config.toml
dataset = "short read English sentences (LibriTTS-R)"
train_examples = 26041
n_mels = 64
input = "log_mel"
num_classes = 2
norm = "rmsnorm"
mlp_ratio = 4
head_dim = 64
moe_every = 2
width = 384
label_smoothing = 0.1
loss = "cross_entropy"
precondition_frequency = 16
one_sided = false
warmup_steps = 170
Rows from block 3 of a small sound classifier, named by matrix and row number. Rows with one number within an expert belong to one neuron, the router's apart. Each number is 500 + 40 x the weight over its row's rms, rounded and kept within 0 to 999. All counts start at 0. Numbers have three digits each.
Before each expert's rows are labels from the 100 clips, of 14976, where the router gives the expert most weight on average: "top examples" is what is common among them. Only what is clearly more common there than usual is listed. The data: short read English sentences (LibriTTS-R). In brackets: how many of the 100.
# router: router (model.blocks.3.mlp.router.weight, 8x384, trained with AdamW), inputs 256-383
# up: expert up (model.blocks.3.mlp.up, 8x192x384), inputs 256-383
# down: expert down (model.blocks.3.mlp.down, 8x384x192, transposed), outputs 256-383

# expert 4
top examples: voice: female (96)
router.4:468447567495471558471579602431572502526525503501484572507512542529513551503468536500541482536517560526521591555478504509451521560475516548501540551556528517537558533529455564476474481540564474513519431571516450513445502538518539450544471449532487527547487507502543487470477473532509525533508509504515508597540504516595499517507546524499540545540467518541458514483543531526484517511501
up.0:549504513556464437545519570509468574556550486552397550522486497512520498513458414514443474457503484516423494434475501481486582457540433454471498448440480575461441515496490518513518501505530527446489472495518524478529511501558464530562515472485465499477500457504488558517434479556574493516504526458492511520419460553558451529484551558560433448445559471442412552516525479564508503408470
down.0:471489515466489483530466395439442414501512467518568503614553527522458536418508570436519482448582433530554487527568530445556429536547499448443528550458508501501500515465485483512496485507458487530568468558522493540576558469514515496484521484507534482566435464488519466474489529514472487459475565523466507494518491422502542522495502512486561494570493451479508498533553517481449561538589
up.1:502448431516479522493519569490479557557478488489537533523421531498473445551499521535464521583529562563491436471499508546509575511571533477522498471438482505478514522457546532493625520485462491483453473506554553515501509554561389362576510466489571463494508498505603432518478484517476456490507464456561539534569465463568552571505527460481515515522480515484472450528474552478545558516525
down.1:470496480472512469506458491476514437492464433544465531449524432484479467535478506471529557468420427524495463462485514560493481510544475549500461460507488581523484493559490505487504519473513470560498550465497509530514510489490509505441526517424547520533541518437483507508508498518511497513487479405494553472475447527442579554533518490485483461542567503569473484487545496527518498494495
up.2:420461526479477534458493573514520540537491518501501564509542560469579463557456455485498514512437498487522543509543449406531583449540528496519484619458452505522533434482498461614521541499517519574489528476505500488582545487544490560420433533462523466511434504488494551473489499534441433467495520490440581490507449503498561477528452474463454534573476496503417478498476445553586458528594
down.2:475500464486563445474487429475528565523636573525517511542473515460460430517462553475492429478472551502519536414492548556565416453505482487444582488467500500491423478490552493492510588490534521482491494482540543522577456543462456497515538426533570436493481515477507501531456496509501490502464497544486514572493473564564529434456488490559475559462486513526521492452479555494524466512451
up.3:561528505425473491498541454564497498503569503505555456485522498529508506444547400536447435499510433527427527525517495566451449496492499521540558464502492507523568427508548536556529509417550548515451465481543531490458461541502569548532476570448556488511555404536519502549507430551578407505484513441455510457477560503521516453539512518414452472495404438537453458463490475500573580464488
down.3:481517533504536505514509540453495513486515536500457443413483507482496457512533516374543476449499510478516528401445502554538524538507460516446444428474503520484523560457489515454447478527539410520500472456422452505484510526521538427414574464484529547489492529542523526469445542440487416522601503472513493427544585494569560472475456473512535564450507519484479549469480469578420427552484
up.4:457485531484411523449537545474472470523406488500546540528517450487498446564509500498531515483530522512454486510489562461512415452567508430510551503443412529544447499504359454587479477575492515570499555492495484539537554522474447512481456506537563516486575452518467485539493491532498472544457526549531472510486431460503491546530541498463507470478510489424477527501461474490527542506489
down.4:499489467551457539445456508463487504528432521487480535478474521508531493528560503574490559522517525523522527564433485498494514483502506554538494580538510514419539511545544586465514591480480492425525464572464425468512476480538437426440541429480456491521477550501504459468463471479485561514509481441418535465540503462449513555511506587546460501453553559511552492509460601464505485481463
up.5:500445473550441470510452501477535475461495552496490503471513531430505613514504574568491541553427482491417501573460531515475511536451498484514456547451484492549541470546504503552507503525545460488442444503537453472509501472485496515417514512475577476456508487481460542507537489416460484460522530485530564570493526577469495436509558565480456508415479545530593470478504468582520506503535
down.5:441527440519550499578456454422476520566413462533583514497544481543499410582419526504506543523518493527539468483568534562589490542474524532465502481537506453532502509456507441470503487485516512427477522535493530463542573438466457524445472495509482514510508534474504428518519487496540524486509508511488541517498511536559500492445422473470523481504481504483534467495452564484557512487466
up.6:490550507492544518566526582510432515516464423449532496497528497523547509496530505544480494422453454499463471567422471463548546521492489516514487472535455522503462437560405502483479518483472486521481456475474546513484505553497493445435564509484483545442539482482519489472486513512509533495415438549467454483526497505523495484523522499439509512512479466464435529476459536572505457515485
down.6:550482423483501481546455525518497573497507465504539440539487498504495450498482503435516508472502547436442597519474478536531498535480464554489536543364422408532528554515544463520423571490535520530579467502553462568608460503529558508516483466514505510466535513601519525478490529478478516501522515536488512547543488478562533497485582549524549436510476534504474533528540544519510544564530
up.7:539510458476502527435552441492538510565431507496552538547501447572479484550445585461537510556465446499469524480512442546518513495501536484522524495551530516472505465403443422424562502435490545489481461532498491495511546520521450462527507523532526533485537528423517544499536493509485493533472454526532567484516537562503535499482543509574437579561481479579473547459454534583483537474568
down.7:457555487521451541507518529442520471454494491525480590512484521477524479474479423480509438489511502456518479500525459523591475478461471510448542606467436525515567447566514523534574517523472537533473493467490538495494465487509519524526503457457488606490451469481442453573495565456435552503466525467448523545473495567529470581472564464518448458526511512432553452538559546575497488477455
up.8:417440511590521446514513574450463486554442498527506479507501525470509487522539520609496507508490553553495477472520572423514591513582450485495529536494532491557521503521474563520488488585441490506446517509447472557529516538446511503497521498456479462436476470520487517444545492511443524515504497472577524526492480540548491465482546473499475578547548510498396513419435503526530516409480
down.8:478464471543476487464498511540503444498492519420506510484495528587526427454480439498546512598529510552579453579518488496487535493519460513502411445477505493506511468465463493512474467533540503394505530535494467589559530492481525509477471521402534490546480529512549458471549550535469537479412564495491482510536483511471473441510484539447518523562480478494523423531497498549496444513582
up.9:505551478477495458515488478559440405507466466511487577466476525547467483461521532494554475469441521557442494512540457483491497516487510429469510542488542429418509483508549475534500436517501523621520472534402459538472475483557471522512485540453510408475540544426505546466496522553502491523519496471499517525529492551530442576525412533540527518504472574458543570478463457453514446559483
down.9:455469563547524552482513588459459548459543500555463489502507464502477523481511433538472471501522495502522509595471426436551402495577510519442537426549566559471436486532461446480515503522442504502553500473518444511524511513518531493502513473483496596483492448485461527482508553497453504447511502486490477411455507509498517562501527514509402495534463532534495551485502527513507496500485
up.10:488462464520469441474504516530509518550504491480492470460505548519496484527478529384481485459514546452537500519494427449490475528426500453534475458582547531491550552513489521508407492601414523473508596525508563455480535522512445490558480422521439519532528495482555530505526480519450527531506517569556462590532510558474479552518439391576474444529453468472503482553494452496474480527509
down.10:406457554525455485515487480552503514424513453484460544505577444524513439529511471538481479472504476450515566540491504501515459563497547475534487517529510480513536511473537523467576496469506550507486453454514477449463482529519483527456511439578510536483528476554469513521469466521506506463509497564539515514457502504516496753571512458508462466544495512553552510492531476515507453521491
up.11:489515472540449545441516500539573484533498527444535450562416489566474497548597485523491451433483455553527479528454491473550534469436508500449466509474488500526489566517491466520499517474473452547518468515453485540489494452441546507522524531546523525473571506497458517510461430515402512415486489472528503570457522457463481459475457550464554546492503498407495557470508492473520429512468
down.11:546475495555540468472479472492532482450565583511504563498532474530510442456483505489488495498539478529517541531499525522501495523516559531505574487559509465516502482535576507524419510508520478498524514488461488507533450475552542442465509475500556473483485498529554441514497507420559484512604440497513562393557460557527494468472527440540518497482555569517534497540456499517417512439510

# expert 6
top examples: voice: male (100)
router.6:502490389469472501548479586537553470518462530502554506382470507518543460429500491418444518477492471568458373471503483474503477491433480421495470450476473554450463482482461479482460554481433491491466510485458485499495500489448527470450536486498504447485490447459410460471418507457446462462516477486486471494422490437486454478515500481505486457508462483561515395511499522464518492511546
up.0:483553555535600467510453527454459500450551544444493428463524513524523505518525511466558504557494466491479494550532451500498455600528468485504488487495499531554518495502461419504507497494486487490512472528475525513500476583480528556467545563482525466415475566512499560516434442572492463518496502446484498448480560409491499495418452599495497543480455536488517490492454468523491483525465
down.0:509469502470536575491475508522493464450520470396543473521542466541501414512548427499493554460536589507502522545436484535466420526508491525504353469491599510509572532493504563468520483489570518509504499544531525518499516490519547527478485554421510504485464492526498535455514508435535544547518575488551498462513466489458495458526506533515506501512489510556505543498436527504468492540475
up.1:521492458523461510493412544441449492490490495444527464469490526488422478518448538516505488421515428485416519493512406429536495500599525466524528490511433568498507488543465527560484549502483535584425519462479447486524438528522510536497490508570536419538502440454566529544509513561463554431540532463478477517465549481505490505492428426457554492575474460431467443478479493480540470525501
down.1:425499495520494572483531550505497493499511497496450524513544475543510449392464472554538511562459490478529504509452446464508465498487461531536454444547434534534496519481524512557467451471477441533499510485477479479534459509394487493530359571470499490530475448536486517533463486516462528417518520580508570507535469464571432489526520494533532531500563458503476549442504478460439543526517
up.2:462473482436596512557555528469496519511506478508530502501551535533447456523443453510525473476409527456489511527463515515546537540503538526455466451500566484441511441437517466449474566513502465478484516572466482571452512574502445577479522461460440481516548543547568557499507522548479509480496444461469458534451506463502532470499511486529474519459497449584464533474469523510486514501460
down.2:551545493544512494457499453497504482491480531482539490486495465562543454509564488471493493551473553536522473518431474559516545473473527432449438493528531520552490504464568543613518542583447524472462545450566419548511471473500459558466452443571525500451505509507505535462478442479534557504477495483494534508502493488449421448484489508535504443529520491431458467491550544544459444558482
up.3:514427496504557484475501483517485494529526466592474538536489593540556451545485456510474480462528496511547565553544514479455487436469484516567539543445522491595452497530554561513484491457552570445485415548468417529496435529494549572432480575475542450582453518486537484535549532513426461496496454467452478547545435560549506581464541554495460522516473539519494539460485525510490498479536
down.3:494506580526510480510438454528460453531526511530472438498477529486505507474539517510498488481431510458538517525488530465564497495601464539515528492547465567525520530462485570478533494484452524438531533450533537461486449469487499494593494468468513564447476536480444511484534451474490499494479514528489447473552566514488479445545495465508522503580545501557536498534525548547509538550552
up.4:517483489500563538526469510483512526446489511544431431486506517500454553493477501527511485486552472480476427490549459464459502553482519487496532501508457416522480501507563472516486550476528510491583469541577476497539518399521407518522550507478510465494508564484531531462526477567532479480526495519504552477490471528444484388515463454453544526500427491511573604436579509488476527598546
down.4:501511566516494490419561489517536505496413541477544457519474604559553589474515531469512477452542420545475490406513514570482464538496565528555524443456497557521441456499554482543495450471492600548492500528498494527484474487469497512532500530509466472472484490497443547430497525483476463483417448484514443513445496542545498458521503574505441455547500460488517552500522491485527472432427
up.5:508523433467566559489580542502527519416506564523550496485523495492546515490451481478468547488514442523489519529528563585517476517527487582529520518541483460513453485479439462532497492571499532456453527435470489486480476530534483496501561542559567499553543498432492427512462484535441518501431529539521527450488518519469502499523518585466510563564500504558532536502398496485479482465487
down.5:441496507486501491506576477534499513543477449484531469492464571440472537475468487473507465523501475572492535567517468475483497570520573463590499556490497455473489499465528492605560556572488480524565495486465495542452493481487474417489490524481501525457527442478457507464553430534552511565511531475520564548570439506479493540512471516491422546524535513525426475546539533467440478535575
up.6:473429512516509554496584462446507511598532568520523465514489446494474493491451494475550474470457533491475494522479500543454486506475526487560575551477504514490486507502492433588610497485513487487466518476534443446502448466481481509417486451474586451496558521589427560475467533536610516468503435436513466432501418480481416520566526527496542542503487580478458472572491498466457486445492
down.6:543530481535434490511511547562569484458464544556507521509487503584547457481493540440541514512485612516491491524508478472488525472547437510501468450524507535448482529551489460551466566483538521487550507485495466510503488523515484474463463459524528500506554484547485473478510498447467532521485542494539499567457474496506437512542482502466547496472549571490540464498489434482524481438495
up.7:512511534539408470433515578519500521502435505513486520514540539411552516477513505460538417495513493443474462448605503483523569511451560461500614473524521544507521462505519513531533435528529479493543568535469489552475475569496461544429534524453487525595379467484435482437528467489523491552518456512475514529547462496539469443496556550432602504506561530457558505509471542505498481489463
down.7:585510499399479534440539452539481502487510477473493507504459539456506520573537441453452425476514472400524495462483431491530580494488497465470523527535514439516452523519537524514547558545553577607512537574463436508497501488433486510496552468541512497423501463528599504459534514498460504498449494517498432455457479495495499564493493462490441486595498559476566573506573491521530472551525
up.8:616453479482447517468522489473531510553572462501506482518445485485467576489515526443454489548510371459511519456383508458604484459525541513494445548479525502481517486542502465497522552472518522552473513506472497501539521460481506498450490501511498420486509567425530516462523482493531485555537496528451483463551491448457570438461452515486480577514431494520478484476524467506453466515472
down.8:468525497519524501408623506504506457496509504494554591477544522484467501423453563512505544521442490517498521526479577494528532491527491468463447392438546465526488491527441467526515485522559542441518474501486496513432489434524517453529444461454495487529493502517446458464489544452481493424512452512421523486511528530465422504516439522497472522508529454503503455451550441517488458521529
up.9:509532617471503539478492395531548466611532469554519516559462529449468493489526482493455503537490566516479515533501472585454511504490514467552486502496487500512557543517479557454555504471538528474516544518506520489526504507532524564468544468502544544417468486514498472540409461501489466501425495456490524584479519557561498487427522546518529535480454498503495549510452572541517502522556
down.9:530504482480512467488521514466500478567460506471489534474505504520423485519531523493557437538533496572453514475477571505480523485488524480467533525558494413533530553566496535501448492421550478495492552541519508482542395496541481484467476612407528444515505512536451514516568456462547472533469536506519425536536528480495541500532522429473496540561451620501500518509509452510438521483535
up.10:471485493490481536429486489472448529518500467477517572443538451573537493519458537567489477507496471529476506532476527498480489435560504486453484496557547475494567498447579512444419494473533482577485555427598529506472478566523451480524456483475511511457526481521580511482440491486570501467529432514579485476492572467531473526504445513478452453528479470553474541514494464516484495519473
down.10:537549506500494427516450517536476494479497516551500498506439500440540484518523479468545494558487523555497508479434472500499537496534489501526498429489538470482442511515399512505421503551489482453494482470461414542439494493588582476499528497474448458462497426541450504443535530540510472472517451442530571490494451480480502433477483483537522507524496466508542445501448477462550493483502
up.11:462521497487500485494410529526593459505456530456457478535549497500495493493439496515562523517477453484545485583496525428528531466505492475560472546555553500486449502482488369442472555510505471553566521529554540424442535537512510449537534465502456493530528450486538543476483474518503541504471457502456531479492597526512556523545508535530432513491563504506473509506556485534529561530420
down.11:484538445453481446517495525557494541499466537483554455469517533473494510543442432449511518458502474435471490501486491534441479494478593500541508523517564495505417487589460510465457516483459522537546445501582471495455474422527509499478520540480516468569398481486468469541572520510461544559454494574546499449529493479469481501524559584521562500465457459533526511522517478477443502514473

# expert 5
top examples: voice: male (97)
router.5:531459488471547492528479475559464505525398439458548414491532487525507497405489463492505467494574492463494404477507532431454522458536459474459452403423488494504448446426502416577505485475469518481502551486509560476445545476486542472459485541454484468528514428510533541501494547444546503502458474458538551496457518433474467496517474443482493468476503459454395430533518524443482486509493
up.0:403566493496528485467529492481535564472439521545472552535529469427569544491464588502430507521437526539507593511497486440532466455567479512555498499500533519488440518526487507506486525491498583619550476523523511473515452554411491477486572534498515500443533478482483487499446418544487474499467518536553494508466495543454503422483556528467548473518468480561515474463445520506508514458569
down.0:468508461473445494494530523476484434557544474513509540451455528471477500483481536460618589485490482473499519556491417542473501456457457533491521495538538497537493487543547525503544449526547391476470503518531417479569501477523509519558504503543414525472470491536434502571522504482439523479509479436551492498595462583438474627452501508550561550576518466446485587489490582540536469502506
up.1:563495499499523565444541445495483472471407520531482509443483488507484498435566535494436479447570450500470488569498449408494475506454443490542566483454507570450518572570456490556457446550489529562537474455465490516525465478471448522498554524541489459515476457427548558437494472507443516518543424524574440596551549487493457540469502562448489450500478464446485499519467450512483516547487
down.1:406492506542553539512504492452582466544476407558539553522578534462444513439463448545498511538448540496537504484484478487473506539506533517494473486498464442546509532470510403506473473510563490485497447458468478432499452526515519441480528466525424407593525537498569485503486487501486424508472514508494489465515568570568478441503456492526499496538526466548475418564523569484583452471504
up.2:534499525468472542468522477551542529400437398491498505478462523410545474470545471514531452525463474480535465492441514503517455479510525533493469508500514506477523574478510558586479396476464498503500456464562510516477554480447471531470544480493434545444468522511482473447479459500507542529496536508523529489520380545547483482537426564488452463450463502494441544455553507529493515443496
down.2:434539516521469569498453499523493483472529514454471542473605497459475578521471446492589452479472497447418510553442544426609467479485475512463534480522514432529491523564551377538522470478471485517459513460525524528503485567450489438530487500436468564481434494496481502434451524499542481446502459461478451481505456480462514539518452467515560476536487500519512505499496497599494550456498
up.3:488461576506459455507426478571570502541444517493539533600524512536487462477493526518523533516484481504426540517517504513506522460571505520517526437456397507491530521452486485473550500481501500519428581441483533503522483537466506577554466568532539462500513441432493443540452525478475532558523456454511486489529509479551497506519494510463487489477523445503537478518409544521550546509419
down.3:524526503485512459533509522560480562528458442448470457540457482449446535466483488484447478409525498415579526376528537543450465477511493530449427450537509457524470564481482480425501494498462499521522503529542479495538472487488481496440497481467524616497519495506478538521466470484544521519495487487521473577473400505481520563505432510498492518451430425486502475525588489497543484371512
up.4:489520480444515469460549493417497514510563523544531469567540419541527497428499521524554514480528492497438491445479468531505479551499571475489531519533476459486485493453509473500517468504477489518515509510469468497475506516507559547446546534573495478482544500459544504417478507583464479518427524478535592444414519555548451440541558451519487480485529487596470486453488552510466573542513
down.4:452508540506465432487461511496502574496496455513498589513502482467524503499489534496499449572417412449471491532510496483544534497498457516589542498527455567531493512496482548544520530472501454417451527510514531464499568563392501471474518492497515454495488481473448566471533534494402537436547447541534535462495520484432426574494434515563554480559548547465574548379508438521446435504577
up.5:464539505491458495512489468496517492485463546549531499535590485525549487440526500528501498496484538476514538478505435477493530431572518538564560493432477507604570605452490498472448516590499525517516511478461468506476497488502501480533524531513495463517532560531499512514447527460560525463567462548500448503500464587515488504574460462439483495458428497517513451472501623555530456481537
down.5:606550496528501499466503507496464535524485480470566510508463395490460500465523540472435475538478443498477399491481454487475498532517449560414545507562495507540545553633494508438524508523517452472529462456554552545508421560506563445478499530564456506506466497440489501486469555571589520476484501475505518512534536411470567550494527566557526530557510445492466501520494499586482505553505
up.6:536481528530558500456526540594506515493503451479465532530492456421500457487511483525454428511460547521497586479582503517523505526480538496511464477565491465483469498482499546596522468504512537459503514469500534498454490485506561523534567562495476419487482554491531525534497521492587456496543484509470501544512519502528499512505457460442466465597600521498497562544503471417490542491495
down.6:528488446497538522484448413499449561485557468519512503531589506506506493516451521518510524457481492488536481512500479502498489439492417471504516441510587508470540600513513476459509517441534485497528528520485466500497525462488538550462470482523484499471461563507419469472461497516530559483480494511471579558425534539428477533500497502458488473496432492467505470405591528434426520530486
up.7:531468545518567490479534485475444489551465505501471473439451436445526572497489526493455445538501498463543561578486509491490467503466485499516588517487515478497481500450504563460498454408445506517559456495531493533529543488410466501487483460573465482451505470492495495459505456521437476454592433504517483501488581556409475499512489493432400516477466488553524504538490571563495538504514
down.7:506518484523499495510541514451534522553557486522478524543452526454508442549510556465470483516495510469480481519505492541500569468553426505578506521533548429480482520467574530494515441492411563503454465584482488503526518522528502484409540495558504523483579563447546526541522498501543527465520542535537496511527450517477482553465529462477514479541453509477540578467513553592535456529464
up.8:460517502428537504542517536494496522523466504501445540475505460506499555461529506483486466451543476513537508528563534515497440579373527505513523512512519509503534455514509499482520506538500494644531475453455494485513483597533483446534435480592505508462535522394527485521459524574432499506573534517530494563511532521426479502524554475442467523551542528561451444452496528537512540521435
down.8:491463491507536455523622505575513615436455488513446506461522462489529479475421508461459497452480474476428463484463425525519437490484465506467523549617558497588493591447535507512439475509480503504593494523519485459479483474515523520490553501548431473496492479500408493494527490458490441510496487505521419433448491522440550508453486563524461469613517523539496506469514501522363532537518
up.9:498575548483478483512496421537524489492529451489469430492524460476517577470555548530517534426469505511493489556530461546510481487495498500479517468542536503530486482554535442501466466514536543472464434477488487516578483522525458469523531472519367458533465491545538428497531500475517515509456510515548542573534513515433463473517464483543493490488587487529512436477493468507427502473553
down.9:506495482584478455413593505452512551468557500498511589560534465395499518479453493481498550447545457465515431557480501540508505500465508546442516471484579536552465487460467553429496424464509485479508508522553470469527530461479447443462481463491500550545474487461490533507505539539504490532459493485501514459458469536513445503507519483472501508624430483455500510462449601528502523491467
up.10:511559481616534477491524493538498526470486513536474528545504470561530495451467554534485504421437546503440535506525477546520537527473449474521553400472504464474482503521474450447473489511526456535544514467459484504449476463544505438518524529451518573478440490580482496468460502512510479568502483473548444421530503522441492471500440535505528547542517489505411459492529482465555518502494
down.10:511496485451459431556523477506505498547543500410532459477458536485530463557466557465531542485510515495512504471513497544493528546541503453516507458468447493403541590430451438486507521479489478519531461502457470435432534485446519532474519493458425491460523485532534418494569480513473492459514457530530471526547487530446482478503549391491477507454591505555568486564529512520539409520487
up.11:464506504560486438538437371473508479500501566482502498575426502488535506434526565397460578532464494468527469422505531464479554512530465511547514482447494526490499471543501426550470505512454484440403496497506523510490437514461494492517502519453537452506516493539535568487450437491523510487474468516465480518458499510371499370450495474484493528434565534523488566473516461456431506523432
down.11:583412474489499534472465475525498499508544440410494529530423512493507495510438518527505566493524523495524522506450534522531464410461543468459489555466489434535487495412482571517487527483462499475450419469441415425476496492444478564542527504488425527549557452531460481560462555529554432503443488503504510540462479511524443497538542508469456481510431522477484507485504522509546430466526

# expert 0
top examples: voice: male (87)
router.0:549508458447497531496450533523554535507434453530528467438518507546561528461445458512440476482576462504481454456533469444557462547432484438442475395477513517479480489464568457513484540465502511483551451504424488470506539502507515492524508472504463458455467436512491534522470519464507535465480492431434491504456549480489483475527529534492532425478475495471480416475515526506496526526510
up.0:533476513475551472447564591518460572488421540481492521462504549499476547476459471513498473498545551491466498515452515495535495501464433560500530489520500481489492534439470535466486489513554500544469544496484517516491505431484508461450435535513493535448506461467515487565490515522551433437554488553561468470458513569516471472440551484501484455457541497520507469493568526496495478536569
down.0:606519550519449434465562553537475605479521538498505487511508465467437433489483581515510505528450512483462541477494510519513480459537532474510591492526543474499492474446507452508513471591556401498513466449476530489500531415491545555480389473550520487524573490500479491464490475447434502449486503483525489491509539558507476521478526441473481486616509490548467463506491525523485490524469
up.1:530498522542536524583493529488506549532440487554480533574479522466509506433545567540492521541506516497541527469468516458547453474431452540392420546439468493505468460485487502500492510495478495487617478444468399492488470508547514493467445502581518530452483542487518469466516578540449482541475566479463524488503507537531382559469457419491477488671483518516516527496449562476543542541484
down.1:522486558470534521488507542477427474433489474480416525404502548469486427490460579529454535490480526498466473562474482442492481485483547506547568470548454546557530467482483492481431510521458527473588490491384573488490490506546500476432485487532560542461539496460494465494445433522493500506547508567464525578508427507513534486470491485463447500524499453481459518504536561426468442544490
up.2:490453467504510518463479429499559459491490437503504460503555503534501463432497537518494434543503563477478497504479489411456491494466434455566553493467539474433472495518495491491531456499517402476557491460452513484422530462622506505516548529468520478505523534574558501490493464425531551456462430483468526523512550561508458472590501423549516547503486494481424528533498492535477514455525
down.2:507455530513482566482484499503520528433449491480443489487504456532494471478478448516443534493484491503491489514486524523554492517533534492545445485492527443479536495498469417504481485507439463503523514487529524470385477474479501452503463547491472465473461447582480481548506518531476538386485495490517444521478503406502594460511518531432491485427523526532398517545463481482469475435477
up.3:573582557547499477523472537555520504490488489495524535496442475479453464503527478454511528410519525460560481437543477537472525546440520538566489493449450523455504456479469526516523516444432432503498465482559446514494408407556487472489519587503428438510494482541571495486524456488442522508460467534529452524441494477538513445466497495465479514432521552494518560519518475476573503470548
down.3:581485411575537473517487561586473472549437462512500515463498575439506452469542473454550424483398491490540480480519440569467523493513490495429492522523564481528447501465470511493447501576489494479526528572516453475528481523541536570474426421481471534467498553529468526540476484442495532472514473464523457473460517512408487531516525469526553524501498520476519476539568518495519515534498
up.4:509488519466453489477514466461560511468494478488559485476520495571591482526473548474457471502479524487472455476554507526473457518489512521476408613488622451483499512509477493529481425519489547510468535520470525532525512509458497492515457474535516552544511498465458497474580440476563462485560449551472523469531558458528414547460529475488530504490506474408443457549448458554500480525501
down.4:474495454496453521503511463511583513513502534430451476501545442486511475555575479525541458560500491503458527516536548493521525477539528545510547521484488537489487503551569566556545494514531463600570562518564507540525513541538472489501474549518490471526494537441465500465510465523428575497513403557441515502534467492553559542488449517533527512524443548506558423498565498469492493513526
up.5:517569527507533500474441501485431518523509490532405487462557472528473465473429454501484569431495532502515480495603546496472473526546474537528495442474588469411435488489498493447570489453490511483483551544534507550528565501513525508467513554505459506536490447492452491529505473446453467450459496531563480517458590469467486506430512475476543480482451461493465533504469520438492582459452
down.5:488474447575445528498494478555559511472589587507481531513471548443449428519503493557514489494474462461539499459446498498446515441519481522593542479470486480467526460485514506540446428397515482554531500536557471420455499506478462500491538469513550564513564503530560515505532504547488480522550495553510511464526528510485480484546558549564516514510516483554479520485459556516529491504531
up.6:514534526564431446515552502491509507480533466524526475567412580474507506511427514485494473541517594502532550469471468516442463474549453455562498533451473417510487537459458576500461494524500446461451508526545482537587563442469485471506526544502486449471521492484567503518472543450469479591471502515482475489498524497567558452463479493489458513547410469543514557479495462530522492489446
down.6:467488456521503509501541440537522575504522534540531488460550530471456463579474532486447544455487537504489497550426453507512628502533523496550534434518531421468522510413561484457523475446490471477379513446501451442537449520526468478484586568510463359506468552508511491500536531531459499446525480524452425489515507530499500537543497477478476489511549515513560489511524504517499510527480
up.7:510428548502577491502526498530504539506497492490540480507518552526452553555516493484509521450530515520479562505537518485501528489518552529504508568521483484545568540494520485481500538498491581558427497560499482504543535485508471606607507525528468558542527432405492513495493521419372538475373515532541539542525526440427521447461532537464487523421471425450507448454518484516466485550505
down.7:496422481511473505503516503514573484472445489436536561553507586547432476507529478518508527485532504510487508467539440479576552517587513502498584562420522468481508511534461502549547487570490574512451510517495469468524481499494464427499508493421455475532511517474454428511499494519491548481532526488478535504489430474569511476500550517516534505514531494426420503485538490490475576597431
up.8:511462507463466481475501495495489487462486513481467497539472511526572455455432496506449445547536515461517555512513503537490504512466523553452454510482525546468471466535514486451519520465498447483502538507441485491491528460490538493478451512548438486514507509550434524505466560539543520482465457500570533535464519550538485487458571494561543413486597534522513564484447493516562428527467
down.8:517406503460561558566530447473480495487473462451518508454516428477577507501508557515492448477451481515474367403489405475467574521537470487465550515453525481502544446443455490525474438425455439470472550470554509483480511536427477534569518547506409496504561566538493406429549468496501533494448458531483473558488495450528501495512443504533568475535552434489433508469548467489501486473454
up.9:523537553474487530496452507474503459494560460490545583495438543496495582521511488463494616579499459503511457494510494475519479495503470450483488438522450524539472453414538448482524529463497507530573534470487504477470538510467510492453508618502526433459525489490539479407499484487635560490444480517437568491504530438512560506461455481394445519536583489481512516553529547471530471514530
down.9:554479506553494533554475455540475501526476505489509454563597532552520444487514458524438539505512578509526522518481534497500496494489488534477430408536548573447495578462599485512454514478457496517524518550472439471550476513477504497485460513451492533556497495460551528492543586589541505444534507502481474507514503501486479511579481545509475506484453514492451457558490498449383529488553
up.10:521507466531517529480446517528456514501455544506537461509449542483543455567441481555448555450483507463507443510541464443585549493534483480498500599556542529468487468517596529518454426443474493431453482442486495477483465489547523520451450505522516462513578415547480507493488497510500461562466451524506602518515467509547464573507515576516581497518466481500528505489498519507461502537501
down.10:450539513419501515530503483487490576535563476446569538529503473489484520532512522519539487556534572529563557508490500472493506590445516458476508474523540486531538521438468477477483482526563445512520489458452558448533473528531552522546540518481525600538505477479462471497464510534514559530471501513548407517546499509499480455455451507526540512488536464507521419445509500550525436497577
up.11:550479487571508516459464519503465475478494500503510543510526521534580481559484465477528574526513514550502540526440479500478434445526496543530461523574504463436542535456494489434493498631600480522539597442486465440487525488533459523475484481472543435452472443494499481446488531543478495495531479549484429531515504471471504480497564474532540475493509505446524444562513475548485501543585
down.11:514571460468444488540476507523420531499487430461487468482473580457503516477552536412491500510428513453524497516526529505550472454457421459492450495550453531536452447510503461469451470526484525540559451520566509540458486485494506501547534515532476435543440465533478450501536484433428506470513568573513466513506442534517478446525556530544483476556508519524418534526529516481441470525525